{
  "model": "image classifier",
  "dataset": "microscope photos of single blood and bone marrow cells",
  "grayscale": true,
  "hidden_act": "elu",
  "kernel_size": 3,
  "avg_pool_shortcut": true,
  "gradient_noise": 0.3,
  "max_steps": 23500,
  "warmup_steps": 4700
}
Rows from block 2, named by matrix and row number. Each number is 500 + 40 x the weight over its row's rms, rounded and kept within 0 to 999. All counts start at 0. Numbers have three digits each. After the name is the row's rms in percent of the matrix's.
# convs1: 3x3 conv, stride 2 (model.blocks.2.convs.1.weight, 72x72x3x3), inputs 48-71, a 3x3 kernel for each
convs1.5 100:581518473474519509403475527526546555503438472497440541406510439481487479489490536532483516503488451507507548585459489429528553544510541546522529479492433470514467502498502490530455518538537440510576456420511481467506474514488496480400527547526430511485459445550591482486478498547464466469486510467476416509492477502462460484474460454486497462479451463522428526533476492505544506525487500513528517455510546505519495496521471490489489458497454580456506561458536481475495501543505534506505449465481458484594456504491450570459479518465483488537440484461458512518460520489466545510437495483542528505484497507504492516501493408442405427477507513515569481
convs1.6 102:507542526490520500468501521597572471485463483529515539546463441466490484536507507471535507576525534470427517462447426527456458488447476456513475493412563454519555486491481476558505547570551476551501539491487493462461537406435440432549483483460487571474566471568592499467502472433544487496589485500501535455454566454500524567480437584578490532502501495477500480506521395522465459548521508491553492499474531465537499535500479530524509493423536496475470511462492519533497494479518531470453498505519531445472566466466455507425575545538514497496496517542477536531524511608514536508505511467429485542478446503534489444544525503478487564554609508500522480
convs1.7 095:380433421470454527504460450527466485441526559492475526416452489442508544529459453442555470526513522552559480544526536506488530483465503436511450465493489466522471528432544516513551522466512462550470494510461469471520569536598454492581464537535587578517465564484507549458470486509532452445484513526520468538505500438507510498495481468523469461543439456537531550500460527498532510446609453453475506514520497512508472496475440464500456532527517493455453526482450477455506501519495528534420516552454449504546565488505476484524488457542528513460475526523499491622538517576548540481504497524453479506497459467538546507510481412535555524530516517511532543
convs1.8 093:490505512567466514541481536490491508442483519584545494482501466460481467535542562545574550512495552481482519475438386514497523470512513542581509528595583576591525468582519526494471643541562501491469507470477500469465475503525504516489534496503508484508450491433463480513467537522473432454470424461474539555459518549522476503459485514613449539467490521545434580515469517437540573542433484474453477518457484469485505515485481486474467474558495516499454501430496452469503456490465545487433549481487392524512462455476488535513542576517482524515494555531533478503468461511504499466508508496536517447502521514495507468511456475434495535394527484441520470
convs1.9 098:438576493461499560468464526440459554462490517477439519541480463544494437570526471466515423500507487530453551474416536479455463457446475461455529499493425509500498522437474486487458457476436573585524561487531563540531552484552464434547473514483458567562549537505530477480501500507480505479534555460462495466473477519424529534487594487497494500469456470560478499577472464514557465443446517490483485520547525571510529530522456502463497498507494453447520450450467550459495424464527496547491488531610513492550515519493541501454485507453498481508531516489454420488418468412473471477449513519507524479488469467500492501493600489558544486554503489510541432
convs1.10 102:483476509454511554418548580497485461621494497491522489535550458505510516534462524561488462569543528507438496466490539484420541495437506460521439539505515502494534471499501470481445477475477536480472506522482496557579448500540548513444538537400534485503529502560555483524524539509584529526502543593484558566445491513518441450495563551594557495473473485479526542489451512481487535496455474502551521511459522455508457488487522577469436492506451573611542480593556490534592468469454518504502510500511523540502406495458540482484553466492454516496509442512474459502511482495545537453486499489459506546525467513500474518560492483560506499524483491511458499
convs1.11 101:599478483534515494466476510537546553538501503527468443549503542551541527562599531418453452472499514536539507522548545483546416487542453470480612487419476525525495527563554504562545453517487515505524489452517510461464506492528472516492552528471501558539509507480455492564540476441549470460557519488513501507577510570474538537519531495496514444565509475475490469437492531587539531510586475525431514541504485533524542468523506503480483572520521525514481518521518500453528447520456518477434526490526514462519498528455496577592503546495565500470410487543506513558561471571449485469443504497489476522533490499545509557533547455515492446410485474497537542
convs1.12 093:464537513512514501467447501526469551498530557488468492505499496495447479500513460470508464576479499490552457481506487601527482434480500473495477578469421473484492509513442495496517469477479462526502538490508530467545463550577465477523507518500518447503538467502463582500567573545507475499473473474480511476469489422502480491453563494505516519540529489495579492517432488447442529625538456553439534502453477440480482525471468448522481477524488512475524551482513430508499502468520494474528499432454457456491488515440535485467534477486512468486521490490508492494452512520556552575481514487496473503465530499538519490465476481487516442580537535591502526
convs1.13 102:551520527531558545544517593574554490530494563479472508597510463493601530477486503416509393431435464467538423491516523504527473441503497550456526468505393426480452490540540539524453564543564531572473526440515524470513509527542503476549442424476476450486486504430409447484556544598545500563570554529507451462513496429486445489527492482530488485502548517516518511457466503406441581476484477505513513487421439522548485467514490506559529542469515510510432437473512573515448474487492444434479519540441479495481419513500481512507473502509445455514517544500439505493487465531438478528467504487477468452479522521492556439545562471550533449577439461586460477
convs1.14 097:539540464586543499570588524520536442550426535501496467462570540546536505532433539518536549487452485437478433485469408456520534486500501463505490470511500445470489501530521557557500556546484499440477462519453509611478493546550569452450514472424449529487471484474543553530529463510498515559523543471510496514500531503456524488485452473533620588491476568476496443457521362546463461535503522521389499455424480542536573555521515510500567574547495531503469549507498457474487487542499532439497463434468471485481461453517506527509465475498595470433569580432541440554541529521525532505533463533514445470531477510489468492499511465523564513487447417453437589
convs1.15 102:495484488475474528434464577503440498490523463515478500586435432474541509490538589519446502520485543486475422495474556517487480501452487496542525560503527498517622562526453570506535555478484481474443508469503532476492525491580475566513498482443519508563518556437494516476480502446511514520496517514509489535501495462485552460457497485500528485511556502520605521478497482475545527506514582465517538483519522483513482530556504496466604573544570512508583511573563408479512454498446494508509520520569514589499527494491570462434489478508490549427567556524455442561458406532459555508508541529465540495493494499547499417494484465493517574497533550495475485
convs1.16 099:535487550547584512513491507458528486475484459448465549498539578475508458467546450477483505488513423513447497533458467467475484495449487446504445498578494590522494383455472431518524515501564542518603509510462498475443490536541455568530523448467531500511440416517457536476497444521541488493448459520501515460460532498561454605529485549531547592424535533474431471465453531518489470472531519556562453556489455548516519585445449526547505437471576443481538529517524468446510550469470499494517508520535534476483479471522510525535493524515535486478485475462479449527511506452551480513537486511493491472508462502476415495499515486505407427435423511466487597
convs1.17 101:497486533535519514611515564519553517486444498529509559485411456554502469493486501509498448455548487545509498451451422502450535555565453412514463509470535516530525509478501513512511472468534536536576503493461523496489565433490523478440549471450516521484448517544505424511469507532475513475477501500535479477450447574487521478485546522520564449543502482485524543539456461497486526450456518433484561503464520527511545486515557543515450473449408440517485473464413566563510505545593567478503543468466519515471549519528505527507470460520601588487456503540518599497545510544475484463452551444439507468490502535449433479469499528549529536564508462471428511
convs1.18 102:533492584519448586565485563486539479499481552454508494477551577502505536516502532495502522529525576522466537481457450529513479435480442497499582493487464426498490479464551465493481528478511533487514567512449481560504475477492486498417395511464494433490538501404594544393498434517509468553437479515550473542460503568459466513488530559483570483463494534495496493419514463466425516465518515505534505516467564467529559480480524527456510555514506531580490521470516518503506495491513478514550508480520470513508493521441464507537473490513459512490486495501461517498504544545522519484547486457512503523510477551540496490478484541433519455456480524536451479
convs1.19 097:474557502479501457481473505500552531518503473480495419493458455525513466429497542482548573456560468497436534513446552454460469515459499566583542529547557479554521530492476427507505508485489541504479479488488530476479520496494461484402535510505484441509464503441532435491528485518555542536477498413527537501472531555523563540485521533445487519462546533541527449529504471453541558561563515393426519536536526544436490437440466489519505562461494471471522452517490547545514533510560480503444525542522464527549515555536470551484485460585511443511513500471490487477508538582517509468498534435491494401529549609532529489535482470526595544461511558439529525
convs1.20 100:516441462520481445541531529520531528496545488555481527531465462523469493436539480513530520502532434545554498444464540535537515466458491419547461496471493520517489492403509473409536481470514477501523497508464428489449489433511516513570482465541475546536490513525439481546555517496540549588590527540481480571516476550532438500459499552436523478532535546380479509476488515461537513497532528585562462484498462534426478491454514523432497468470480446442472512468574445442518499502444429468516535475494506461472541471532483559478439519507480452511464513562472431454493511441486502389511566462502561464511447551542522511474477497450524492509521472554541558
convs1.21 100:542489487548471441541492564483526497432573496527520518481486530492455477507517521511488506543492487494507527485535483498463451532554473467536510493442484584459500512504494533506517462471453535498525473528515403516528475492505463503495441488542458519493500541569456475546462475522466469547435528511544509486518435494475470522540496522473499440502512470577540504511496479500512481494508496449451409415568546398423514399434542506429475519607529545518566474515590458501511477522552482483449476453486470461517460434525553461469498436463422508534501476516505524495552514488523511498467552481553500500505524510524477516509542527456418558458551612469570538
convs1.22 103:543489498372502475487489516444489572469472462526523473497482564517500534508422569510497523505539435446513485502508507516474547486477434472515514495435510487512493401464515469468504486507597465476503486470449528497449527500484529472462557508482487497462462463472554455522486487465513506481486526434491437526502511475513522513516476559510469518468579504547471531550503496510465491579497465512529468563486518456439498500464482451467519536512500449474482496574566448494435572610459514540485499505474430534601485479546429491540429515562500459516423508548487509588480508508513502499511490457494494508533483434521526493459503493514523521519508469551466567
convs1.23 096:447550491538596502548578505489453461469434466473506502470537583496477509499471463500461518504554526535473471476481459499466499502499489495509464511446464531550480530497460547517551549490442460512520469531597472484552484499506515544442473488504447525492468514541468412552519459477490516478467518432554487479522551458500522466479519518462510533446475508492478523467453505558530441483480486455444468469474431498514536535505500470531476516500499413501568471486604446489552434493549440488554470521493446457455462444472409479505541464481476417514442503532497503567512484501511514550494471456466497542460534496441559439553445543460402502482475480527401534
convs1.24 101:521476561569538542491425489447512507532478456526518452433427541534483484480450539479468510477463531520455570499476412485536478568498546515535496455535567451512509465418532447459535523511441482417557507501473480529551475454549506513553506456495464455508467527500532492509490514480462611449575455543403492431541546455519556420500406489483485436524493540519541475495549527526571515500607525501459595561471507444460537462505499531558460495439422519521394490535473464532569515498537521507498514474535479456474502567534513492515497447508489513506548533502522534464496475560488450505557457545497492460566533487470518509500516496475482469430485529441474481
convs1.25 101:486531544571467468535524527500463539471553540500497519510490464483519530466490488543536489448457538550419508448531505459569471470539547487509472550509467540483457423503536463497532535556516488541538556542566521529537448501544520384542456536420489558558517500477399524521480512515523508460520579491513519482527532542529543494474473488497537513441502514492501430488453495493542514520421417562454417502500551502496564509535499499527460424467495494474481505496443510456513568524530492458530489540485484527492544492494531464489502497457547502517461542480475473470519426480534512469535532538482519591469515493487531540505493479438583494533575442487533568
convs1.26 109:513468541415469534401557496556535467546449495500522461472490519501484544521530516488496471547513516548570450456487542497518480503460506527472554457465517559474403519482413499488473493563498524544545460547549527510491575518516492621453490564572565524508494548536543480491511491563524547523504430523494527570476458511443532429443467462554571544514527486441599546521527482509499533502543519536449468434552553454512470479487562545527477549462524526531543568557528492534492490543515509502510563533553523472492471537604432491519513415492522534467514557411509504475400521540477511628523530558471495505501530515528527528485487497464619531530553515530573532
convs1.27 100:468518482504442469481529471497478455557482530464413454489431527540486579556531467475504511505547563527535570456540527489403487478478463457422482470536491581536486470488459485492559489319503522487518547484559517460548556465490562534481517500557510512588567470501465474470537466499502569524511522480471439457488478516498470499559514512478511497584528485445566513489471595406494498512469501510538547507466519478462503491551493530473550488456517541511475532572460539535430482455446524522498488547445581470491497500533431468544510461491487467437492448478489434490574565458513563539481575486494456526514509488513529505502530462451561575411552519482426538
convs1.28 098:538473426543480479558471478515479445464563492526440492590504552610531542564508489476519474459442454484513467505500536495503515434524537563516498499478470552483481510511484434517443526477436519500547567504469524476583550534549426465537517497506518613533534517473544597459485546511536430508479491481470527494554527557538496513459502466465436457502472435464458517475455533438521420468492479542507513495566495604476520559459520467504468591538539499449450511408483546545574541549504546558535557509573556524532536510515523528461490460515442513504487474540502475513515499499529520538429505519494498460539461490473530492563544436549479494485455537465528499
convs1.29 105:492490463517535454460506506517478495486468487483476441467439494437527461490520473560442519543508521497486487501561523573574508462520561522537453484539570502480586421464502529500509494517520552521503548526409486495505506493504504484555485452531537552478505544438458515439555543527550518483444508451504544517525533583461556551493523494510560496562473538545478494523501506467580554502500493537463545457470439458483553523485509527483475516524527494572486533451505504538507455456567481523460483480486441558404445465462590497514465561537513519532491484479539597471484524463571543571504524547519531498451524504453430514463547512472556463511476449558447425
convs1.30 101:431542548498541525497553487497516447488518521496517560459468523454445546498544499438478547522506458554459526499535449450463532494511518421501514523458491474482471442389472504548540475533509470553520499502560496495506538484516452552474570577486478524496481438479484490477485469532556518481528519492511437480520448475575513482508531513463519554550586538487560519512541550553526481484491495501568526559430522463433460481533544496413541468476503522506565550544572510421484498513505500418501468460526493512467464499509537417567463496531478540590480519515515494525491497541535530562445584481479570505523483540489473431457485498589495436547562507505519454
convs1.31 096:487516559515536509492551481577548467500520495560555503439462519513462454511460452526561483507511458447517490499508508526492500528526472469412497472436511509534513540570478497528515515452482439477508446479504506532528521550492475424533567498541542543502583529533444397443460444427446465480532583574480465485538507583503489529455481497499489526522498497489527534477482457459494468465471528475507454530545559459563513487527511486488474481509453516509505548506510480518443488450463535533487544482520516597498452485476530423389455472550541574597505567564543498541466416471491485533486416459500568515514505469498422454544497496450552526556519527455490436
convs1.32 103:545553542534565562541562535557498553516499497529473495483501586481580431521493569573558527540422473504502520523460491516457551510491441507483523501493601535419474519588526464495454525509554485432532495465550530500519507562539494508465462511594460515449448458434499458486498539546508451545482473529410458504439533586497424549520438543524460515494490462491525483550506527498435409505480494486470468518471478502536515480520606475437563508537606458483558494483451490549508486527502469472454453560495549430513495513494540474457522550557549471442500532497454541480530546529431470458520455457470463454509487488524485518435591519536485521595489511573543526
convs1.33 102:479449475443473486578520537492455459485496541477500494552540482530516444559521528526543545577515554510513533436450533514449515560496492508457548521549512523536507545534491590580485505578500456444469505538494526499510511512531587504449561470477434551488492495522535509489469540520500471479540524469595501497472470433523448487537494518520497548461532575536468526476469520570493474436478465563507491534456542515504449563505424449505463561555473615541522518503546450444483458545506508486439450470508514483474532442448508411484489525470505458494482570446557579504564549481495490424419493513508457526483497480467514516520538497484545579523488553465537522
convs1.34 102:530475475532495418482509398450420497489436546475520522465493405511573478438505523496548584545517452490472562544494431504462551512478516529515506456518538464514454521522513498538427452533522420427460474513478551440460519511512544538529508479519423484493499490429546516545500446489515468461525590514529478489464420448481492447494510537462483507489506437554533459535507487523498561466472462507487469519442492494494487507434454541591441490568483425547526530545498519522553468506581476437506383507436491498460480474530554475506487495480532465474435500490469478508481579520537448567466501508515545548580504484502545501476541523490440515500470480532419520
convs1.35 102:482438461473498529497496493503516537510475504539513518516447459479514571541517512501500484509503491498579408497482500553521473456511496549513496524507460514505403469506482507494473488566490561525581552423512469512504492552504498503454503471486435379548403553605402497560548514529546496536487479447468491433514464442557541481514459480545447508500453430509546503483513501485502459545517507521491490560514511479562494453502522495527525478506556509509491496468463457525520544535455481489472500457497514449527469508547480488502593577486508548421513505455545471490444495491461513543517506497530488438552510521536594504526522486511489469510486453469520561
convs1.36 101:402459497450459544493517534521514547477537507484480461426487410430513503460520457520494442477478510502468484536492548544511523596557529502467441568525516510515519553537514482513490523474497543525434468579587447541503496479528548498483495502546561543558561532453489440451527561491494512509502570524523483534505527596571489579531433496502504560486487476529535522499491509582513520434540554561578546508591570407511452443493446423481512452517509431521544479396452484505512522476491566578480471468555442488438450510423437502456491572520502531548515416505533484500452429524492482520489561466472530602545452491467568521488588550507445559516492470450446488
convs1.37 102:504473559487495580483507455546488502507505540456485494570458458553520532542419495494584530496509492462512594469493479453520451518468466563554498547597517527588554588558558495514581511485487514488459466458517508426440472497478462511468498581498497415486438514492455480440522477445554427476559459483549490520539545488510482496488449488499442501514546515481491457450566530551547497526442535468500435506514519503488513455503531502527509545450442506561445564475534512513432467498482482530429487479504509479475479474562492501479525533474476476485485476516548547587527521475472524489479445438512543478557497588471420547511453517505489510527472430427539512
convs1.38 103:536594566500519511538609489472517492521524575481537540472456510402499485511534537542507581540533545497509557482483422501531468453455506491477540560532502500553515544514514510480537408530512429528515527546529515503484536493546481493511449507543435518501493511559583572473526522558500547492512456533538458462501500518503525539438467516546495540439450504541492522516526509500470454528500569464495447473476485490574506510504503552545556507570516564500520484552514459494496495534499538478545506534570502545544480513583473461486484500465507468503542506550450471436562442485549483533470552449574414517478546622510578483500481478430530528470553509514536527
convs1.39 099:433441466496519461463498495495517580463576507528481490435485509501531433576513517449485472505540517485517545476486498369449534487488474490460546552527498495629544490446467536568600535525583499535416488431516473449422502464455464512536525498429527535480489475475472439524561570417527436402535477458420470478510503570474506556499545493496524543557470461526532499508514526473468471447506512561487475491497506531551469532420555457510504461458470469481459474487482464516582477444467463410479421487491504504500471398473470478526535491558512520486500518539527556506512525512585531479595482499473496502497463544510460523531470520531583514482550488576501483
convs1.40 096:522483519593481540550522590467452474495479498444469495534553528483587546519448508483466509433487508583426461479463546457450571538532476563396474489480501475480515490500524537564474463553539571502501513437488525454506567512461471480447446529468515566550553572480543467481503527532528449458504383549459506417515461456497504473406462523501510554482520523420487546502435512553499531594536489499461526459456538522427518448552562552548463557541496390484463519563449578530497514481483462491486450547452513489466496536470495558437464489493492492484484484531472539498568535458503476554543509454479466479490572540515520547500524494474506552541579547525445477
convs1.41 095:565516506480518504462494482516531512510460528457465451515534545605516474537503505515489566491506482522548534520469469503444501531520478558523453527568425560518496433518519520463516495490486521471464580537502537535481563518507476506512515506475575501571513429524521459547529543491634589402542618469475473527495466553448487486454494479500529482465519525533541478547505454493632468463518491525508445487638459485493544476494511545560543557491511506517510552452527481504484485532524513528514527557478430487501511519581439515482507511469504466484415462476447525506498465536477511507592473483463563478505525483543571463576517456541469517454537485486457568
convs1.42 101:515496512460507515379425475490522525537525466544495514576519463554508473547569499497444455497498449447437531523440444542598537484572471470479495457525517461521502543531548617501491530418506531504543548599490515472432443568546499544464508560527595533502510482500474440479483489454475531479441453492481517525522520478525475566478464528555486535560489545487500560514484486524550521534534489490510461506551479485445504501530474550485496578507498488469516450504464539492501543573521504531426524548602586520565483434445513531505461524523544522467476531460547496468508475532529520453461536476454513471474492522547515505523514516506495496510492454494502517
convs1.43 099:515569539515517458475450513454526491471482483489530471493524451470519437519484422513500477513538495567470515516561450425472550464555503523476483469472455514510516555414488497514386537493478509577531439507509469514529552479491518518455556542531511517472495483497441467572472487489456428446522469487520529556458510521540495472481489459508470518518473515516608516482435446424500423490543482510507492434474462519420501448465510528505497547551497478518437541555462589548496552521513499429463472488538417488460515532530510490509425427489532482435513498509572482507521508473473497472477535469506497545460504448483541499497452448462584518527518489516554516
convs1.44 093:523509524487507458497537484507529425493488548541474428576553547546501556491483479472533507454445481451391505461463548499412528490492478509514512579467540570478505506529527518543564495504522467509507503552486486513470489488502465534445479517556496512470480519430514505516455392474465565465532454430518474493494548509518540517516457487475489464472521523519473491480516445438460522413488519494501512471512450467564485576559494530533500548581497533513512498441500522468550538480521488557567555486518512566520583617506460548514577531516470472493491553486427558550490530488524505461520563500502528451492493452440476470531500513508506459497492520490466417
convs1.45 100:525511478530535563507566550563512527523497483456467460541544527546490506391406449527473442503457491509513507457560443497485463544575432446457582518546580465592527498499462474551526480483538563497486561599559517525493549469513447400534452451546508476520546530492548444517476530597460461565562475528490457518538578505503546478492506451461514501534478495501516467540388455523514510510484549425525549512466534481589503480507535522467505547529534470533543475491526496458496444500492452508499594463526505514523457526495446497463511524478516509479533546414472495496445499450494535495420497531480528579592498521426480511504457553515501485482496504509539440
convs1.46 100:503508539542502532501528507537504497492543519503532587473481503564601561509559604497438511463498474504447491451479479546483479519526467438334436430370459445410457510509530479559559516526502471526513478532490519480468523540526499524466521506474466517498494445445466528421510505526522514513553609532482492458517450469488433433518524549548501500547500553518488486476447504445506505502468483463513451448459489489484514528573517546537463465465378485421528497503446477502496539516484437505474463455486502495495477436508508462516490560491540558551495486498528515519516537502497489442559473477527464510529537526548504492496502505510557524478564524482585488
convs1.47 098:503480531530473537464508466466526499447492475502483510528548539466500489475476475542508484471519462520490489500577505481540487537531472564517536548547504522468403519488412524550487469465484522488519539555525529500459499498565509509514514462479494459441441422482503553608566580541592547559475420440480503502523544505548530459519530469474470502460550524507512488547540478458446452486465441575501543486460411483476511491468534504508531513512479464506581485510398488607467539522508490453460494482446471447477432458523524598505560542524592481480506473447431490526501476508504515535466511520444488463486567514510538521458494457508520445482432535535480620
convs1.48 104:452501599515553517483493504459569567534537511500481484444481512524495466515488428493500480575458513486456537475448497556478494568488451502456473489468494556616521444498493556490548537537488546511462519470469460448511504465487555555540553523406487463479505470472508485532509532552459449512397442486495433508530416504520554481511503456449511482451466475479539562564500498539489514448526523554533492469455525456506531501494504561474490511459552488511479444468513428467488543547546513504527463529500495448525503498405548475554537495433525507509500477496523526465510450440484504490486479397509482461485541530463479560498533497517477451505481496480504483
convs1.49 104:468500484437515468477508508500470491452494521512502513524549562447499494517520507530497495494490527489524540501510490489512459479458504488444518472402474495481463474394469484442525505518468522513516479554492550507484506550517480506551489511489487494451501491544529554597499545519532517483476528474570549533500452454542532541551526495515555551528468536458451494439504440487395475496552501524463543454475476532549485471482482437522532441516489483506507491447516580569527500523477506556482572570494517469530541547538567522471520458488477551533489508523431540536510493537550497499454467537464442462479458477494513458487471439531530519484524513446512476
convs1.50 100:461541462548486543483561427471475472487448513518530520478537443580530543592528509487519471439536473475482463550519477477520479507458504472485553489509514522451453484499431606529488492527486516428459545510553516514488530505501509451436499490538491460439543451525498480465485508510533544520482517500405423510448470538499490515523499525522490476502475481509542494519454481406486462512561527545561472502504531516510572541473557518550430552537524535460538562552512443481468459511525472493495436463488519474503595471482494498515504540521535437455460468525499531526489516472458561537431502472505513454442572483463474537434429451464503484468446471539550517
convs1.51 094:479488523494484503508476500505512496498572515503496533487586497515524537473536441438478618494528545520511481501520494571517519522524531534572506528624601595607576498475509526498515522550530478480502454486488505532485461488543545468480447519535516480389469515454509484459487473458458439436410481423494504509503497507487488492450503513459499498495456375436452459474460429524558522472496476562425439490533478510566517454509509472456514451503471498473529457483458547521498462476510490489519467488468517483497444497476524492449532476553511536548479485526443517475492518453492451460465413480472485493523513472504555542471537438529505538526556476555423439
convs1.52 104:530497553455486481505542498549535483492473517521471493475488483537456503499454562524584507562519526585573550529481465486508486496469496500506523473497487504501561491481494536521464533566515562466542534523553508527569527612562626604597517600571542519494522469456507494492420469452521491507419437543535524503536493486532486508510516519443476538493476499480550513563566560534497537451482488487559513510525491501503520515474523526544504533544530479510477535547548476570544495497514476469499501496423457473422514418488506538447515512503506561536504535520466522496508519502497581498494519547466458480512476472475451483520482524518411405550490527536510505
convs1.53 102:529543496544514494509491504480491427527495495513506519533565535508561532524483513437509492494496492477497508445476549487455472468522451456458421427507591507447472530536423526514576547535529536466454482531475573582504492505527562475484489498488416612467527578552461551518453497516522536498508546522544494486478468481483480495480558566517566499493532590469448486450389496526431510448465499501508459508512550533459520580513508578519520568590424425487506437456519473470515550518421496532480506567546537571486519581566553404532521503442481524462518478490534575569470534486470502473451452497472405541465455448493565561491445485453510506498465509492481478
convs1.54 101:454541496550534529547567510545557558543504472465514459534499566525514531578542540569523528459499555427505488500482524520532451426462450506563565477429481432511487481482542504518515506535442451508474544475506482527451473448517514462537471499519534531466476454442540508389592514467476429519506478526482494414499462502517466503536474457515515497526558522463477415500468420465496503500470478549473412535564451511527449536553539491448548440451503522530483459489451472507448510461464549535463438475495472452485482497499434483470505486438504515523561498497410510523454536504558495464434465480434432500532516583542500476460599471575502524499520460477439435
convs1.55 103:507536514497528527479496532522543537480428568554510492459490554529518503553555530490488564501480524504474485505503479510517475498461452506484510489455520482506517437508521520593523550512524541469535482515461520490471563533530489533509439441470500446471467497513552493453534460459484508510487534479550465468499440480477490506525520507435581453471538457522538516469547487485558513473517511446503549471465504462479519525492475559529510545577634602626607536494503469448458554463443440506472466497455446455497490512466455536445551502489516529528557452414533469428504464469469525437470523491474478473490525547523488495532493549548481411412376473409458442
convs1.56 111:499516562535459522539512531494510517538555517448490486453545456462530472481534511472462500493471562509462418497537502517523469530572439526582464505483507512522503499525540462488516482409506565517512524547529512562511525513464524535532531546592461499491474536468508493503509447515430511511486523504515539497515489503439525468529508557434464487561454504572470514463530466526520538495479510527523531515468565502488509418492458414481511499562552485595549509517554543476453490485516505495539421401514474480456453524558559491441546550455481497433548481461430537603478486476497515535541508416507506500542508531463514575499505552518509501547493483512466451
convs1.57 104:427513446444444530497401521478479526487490480466530448511506513504454475576444493487537576536548549443496534489471504513477544523480549548417462497522487505491470593487475501601506482533461440487475453431469491458530494506522479528475490438456471482498496475483492518413476529499461571551456532500461484479473525506496526484495515465532505476533455527525491482497482531570498445542466458461490556440546459510484448547486515523501536506453568443588477558556527528463401552468448531544539430440513498533474533554469473487520473463524474389460463552535522513457470470516552457496493450514528521531488458510465425536535464485529549581454573553504532532
convs1.58 102:432514524413420537499486493470549460472485551528471488540523486430515496521482541448513540490522534429468482534510432551459433599517460509507508557502444476504444477484475489458448441435512464494555546538517593578524520510496480528583509470555557490566539549524507468481518587543537560544533548530512438460492537444523443555517483439512545540512557506499470486507534473552498489568479562530470511491532544492548500469464526468519487485492548513517502488517471489462524500487510504467523529540493498438487554501467486453558541501537490478472464537537489535557446553556519480518501492470570542541471501482486466435421528426452584571499575561481537551
convs1.59 095:436484512546493458463494563532533535530523428462470515465445435556450450525512474541508525540551515568526527561484475463493485503500503491481568494444496412443393490493473490508475499500494512477464534478460492465411485474509493478553501456529467492467480500521497479499478510437426475458494484443483475475529508486507482531470526449485536496522499524491502596495523572478514458504440505523524549499506547500492504500479504430454519485514469507515490509414549493477484509517484425507509470455493506507536462563490482508434501585518474536457521532491478561479465495473491556425475487530507560541508561554527508449500508491484580452461434460559538473
convs1.60 095:458484514502556458562531524421471504443527515515510420534497481478509491552499518517526519535508466519404456506548494430493491494491534533431490471512556551455420493475516552516519580543490468498470511513495520501505445484440425483511456455520489498449465486577525518477506535491499514482455497504515527514512481574532479529555541566500508461557536508496480514465556486522528567496471476539494485461451438627505565552525518553499496526573515543529470545481485464449487538491492515590502550469565485528580559525554573543493474484560495471598484479489527505475479536495528488465507524428416473518512500459473468502476474517460444490495512517491550458
convs1.61 102:474526480519531512528541533511442553517473504553516512496455546516470518513533509508526568554485501520445424556466485496462452436489503502490500490514500565502490493512434518497495517457453555454476510547528558530547452545506478454613480540482499529493496472586471551495448529534562465464576535536521551485536581525477483534537441522481487449466510445509506502557562488455439504496553551565475462504476449454468453485455479551536507470441457550565488505505569530475452552524573543540536502407527438508469519471525516454477459525523518465473530524473484507508533451484493569535584553531555559499500513490507540494556505529490405505542476445459520596
convs1.62 097:529521475513526490524559485492500480500490431505485502497555545506482534505544567470508465468447519577535455448523399524478503416484559492525477477421520515521547471543532543513526499560490502459412518544533503449467504492437544456460471460531481490516476544480538475490492481533544453490533439509481422474488501465512554471547513517508486493559457438460525512444478495432396501522502476432446491480558516515534494435580464487585542542482550519507471436550496468504468446534438475461451465490534519555465538495497563491501501461501508528539472466524462478515486541457453555513464505480421508561543474540496507465533483491564526524526555490495491520
convs1.63 096:495574476528533456469559564515534516534502520482483469416494458465434487480517496497531503453452367538535552543507471491579531532552486537492534472470529468564467474484535433484457453476564497486467542478505524489498535538481502519463479557484475529499497536449500542529463474492487588470483547472574514495466470461520468528478532494514470441491508442571482485533461490469531531550529487497516575492564493543389540507556443438472531513531519471442603546487481540418502512441592487522496467483437374442478487459532529541444499505573501440455451472477473511495488465494530442513510522573489528542622565513501511510480520504472443487515468436606458471
convs1.64 099:482513503541548398594580537497529493541533401483485494581504520599577468513518491428478471573455500498498512456486483447485486536442427481507552472514536427474502420463506529524517556519542459567519481580528591512576462542530406528615479481534541545527568444546548531539530501492468508482451486556477501525491592495496482527520487487482475543540489480569435461464470471507498506511543511547498494568592452490563472532487489456521487531570545522520473519514425519519524503484520456521495600514527515522518535495550496397405455505481516468458503479508501451411500489459546539475476505491566544485495459477472517520491399507476512567425482560456514522
convs1.65 096:495500450481469471530475490513464448464468471470524445513472431492510457458456493522472509514468554498488494450543474451540514459540493544522608512529525479495499513498475520519483507489544470531538515542511575449499497545443466488469474485449473470492540486440477537548534603565588656635521552557535521506529506537402433478532523506481488494487492474545540544522540544545551529555595548572523566526580567511477488482473452552488526489522475515533477541503451498480470473481545513465507454540495499472481482515521537505533495495568503491488479505490524463504511498495499546509547542597525490557499461565490570587467542530517543488457470446405507508
convs1.66 097:543529441473551517493484509471532451493514526509495506449503486478471512512504479457566488459579491559578554554461494420495483469496440456447470470519464457430459404501524520519583514481525468512431444522524477538533523510517473542481461479463497528487502432526541588554457418482483473464464565450450533548457525567480512539478444473460456447393498534503545523514558467474490542446541458472465509516468536490462505457499454509412500436534507482501569539529544461465463507477485532523418439486457475520421488437510484442452509502441470492508550545475563506462469518450485486534504535467434476535486526453500467492493520509447457605464480506472541530
convs1.67 097:463474490533413478520528537487493537484462525521491592425479541497482470496466506483504573495562519511433531523475439483468500498542456517545489510503592468519516508433487522468434501499483556542492472532572528513512479494525492507471593522493463524432459527483535485477517554574576500588510542496551513501500497366547541500465476506486443453497524448455494542461568565509505510538530544562657614495526553474529516570529509445508495547464472475469499520445459527528460482489527463510495497481480455534456508519562475471502485508519564529531509471468490473460533546455543516525493524551504495473527595479517462510502530449525498550486462504524455440
convs1.68 097:498463456483477509434434497525490477530496509483549463474520541485452461517499504544540471535552541514483443523508487493497468512480555561504521448510518487479544495450474470481375487508473514478444543478429561472479462528549546539522487501501450533457562508437410476450551518562516533483517495531529491506458494488505521475482524518536484434531542517462533498501490413514508530454492515476510485541569524508423455464471471427520382463539509474541547538478474493511512542503556449535521507469459424432456428407469532421491503556549477501480402451547467480523568508507483514531545452520571547477542552483489521514535479530528492486551472495529505451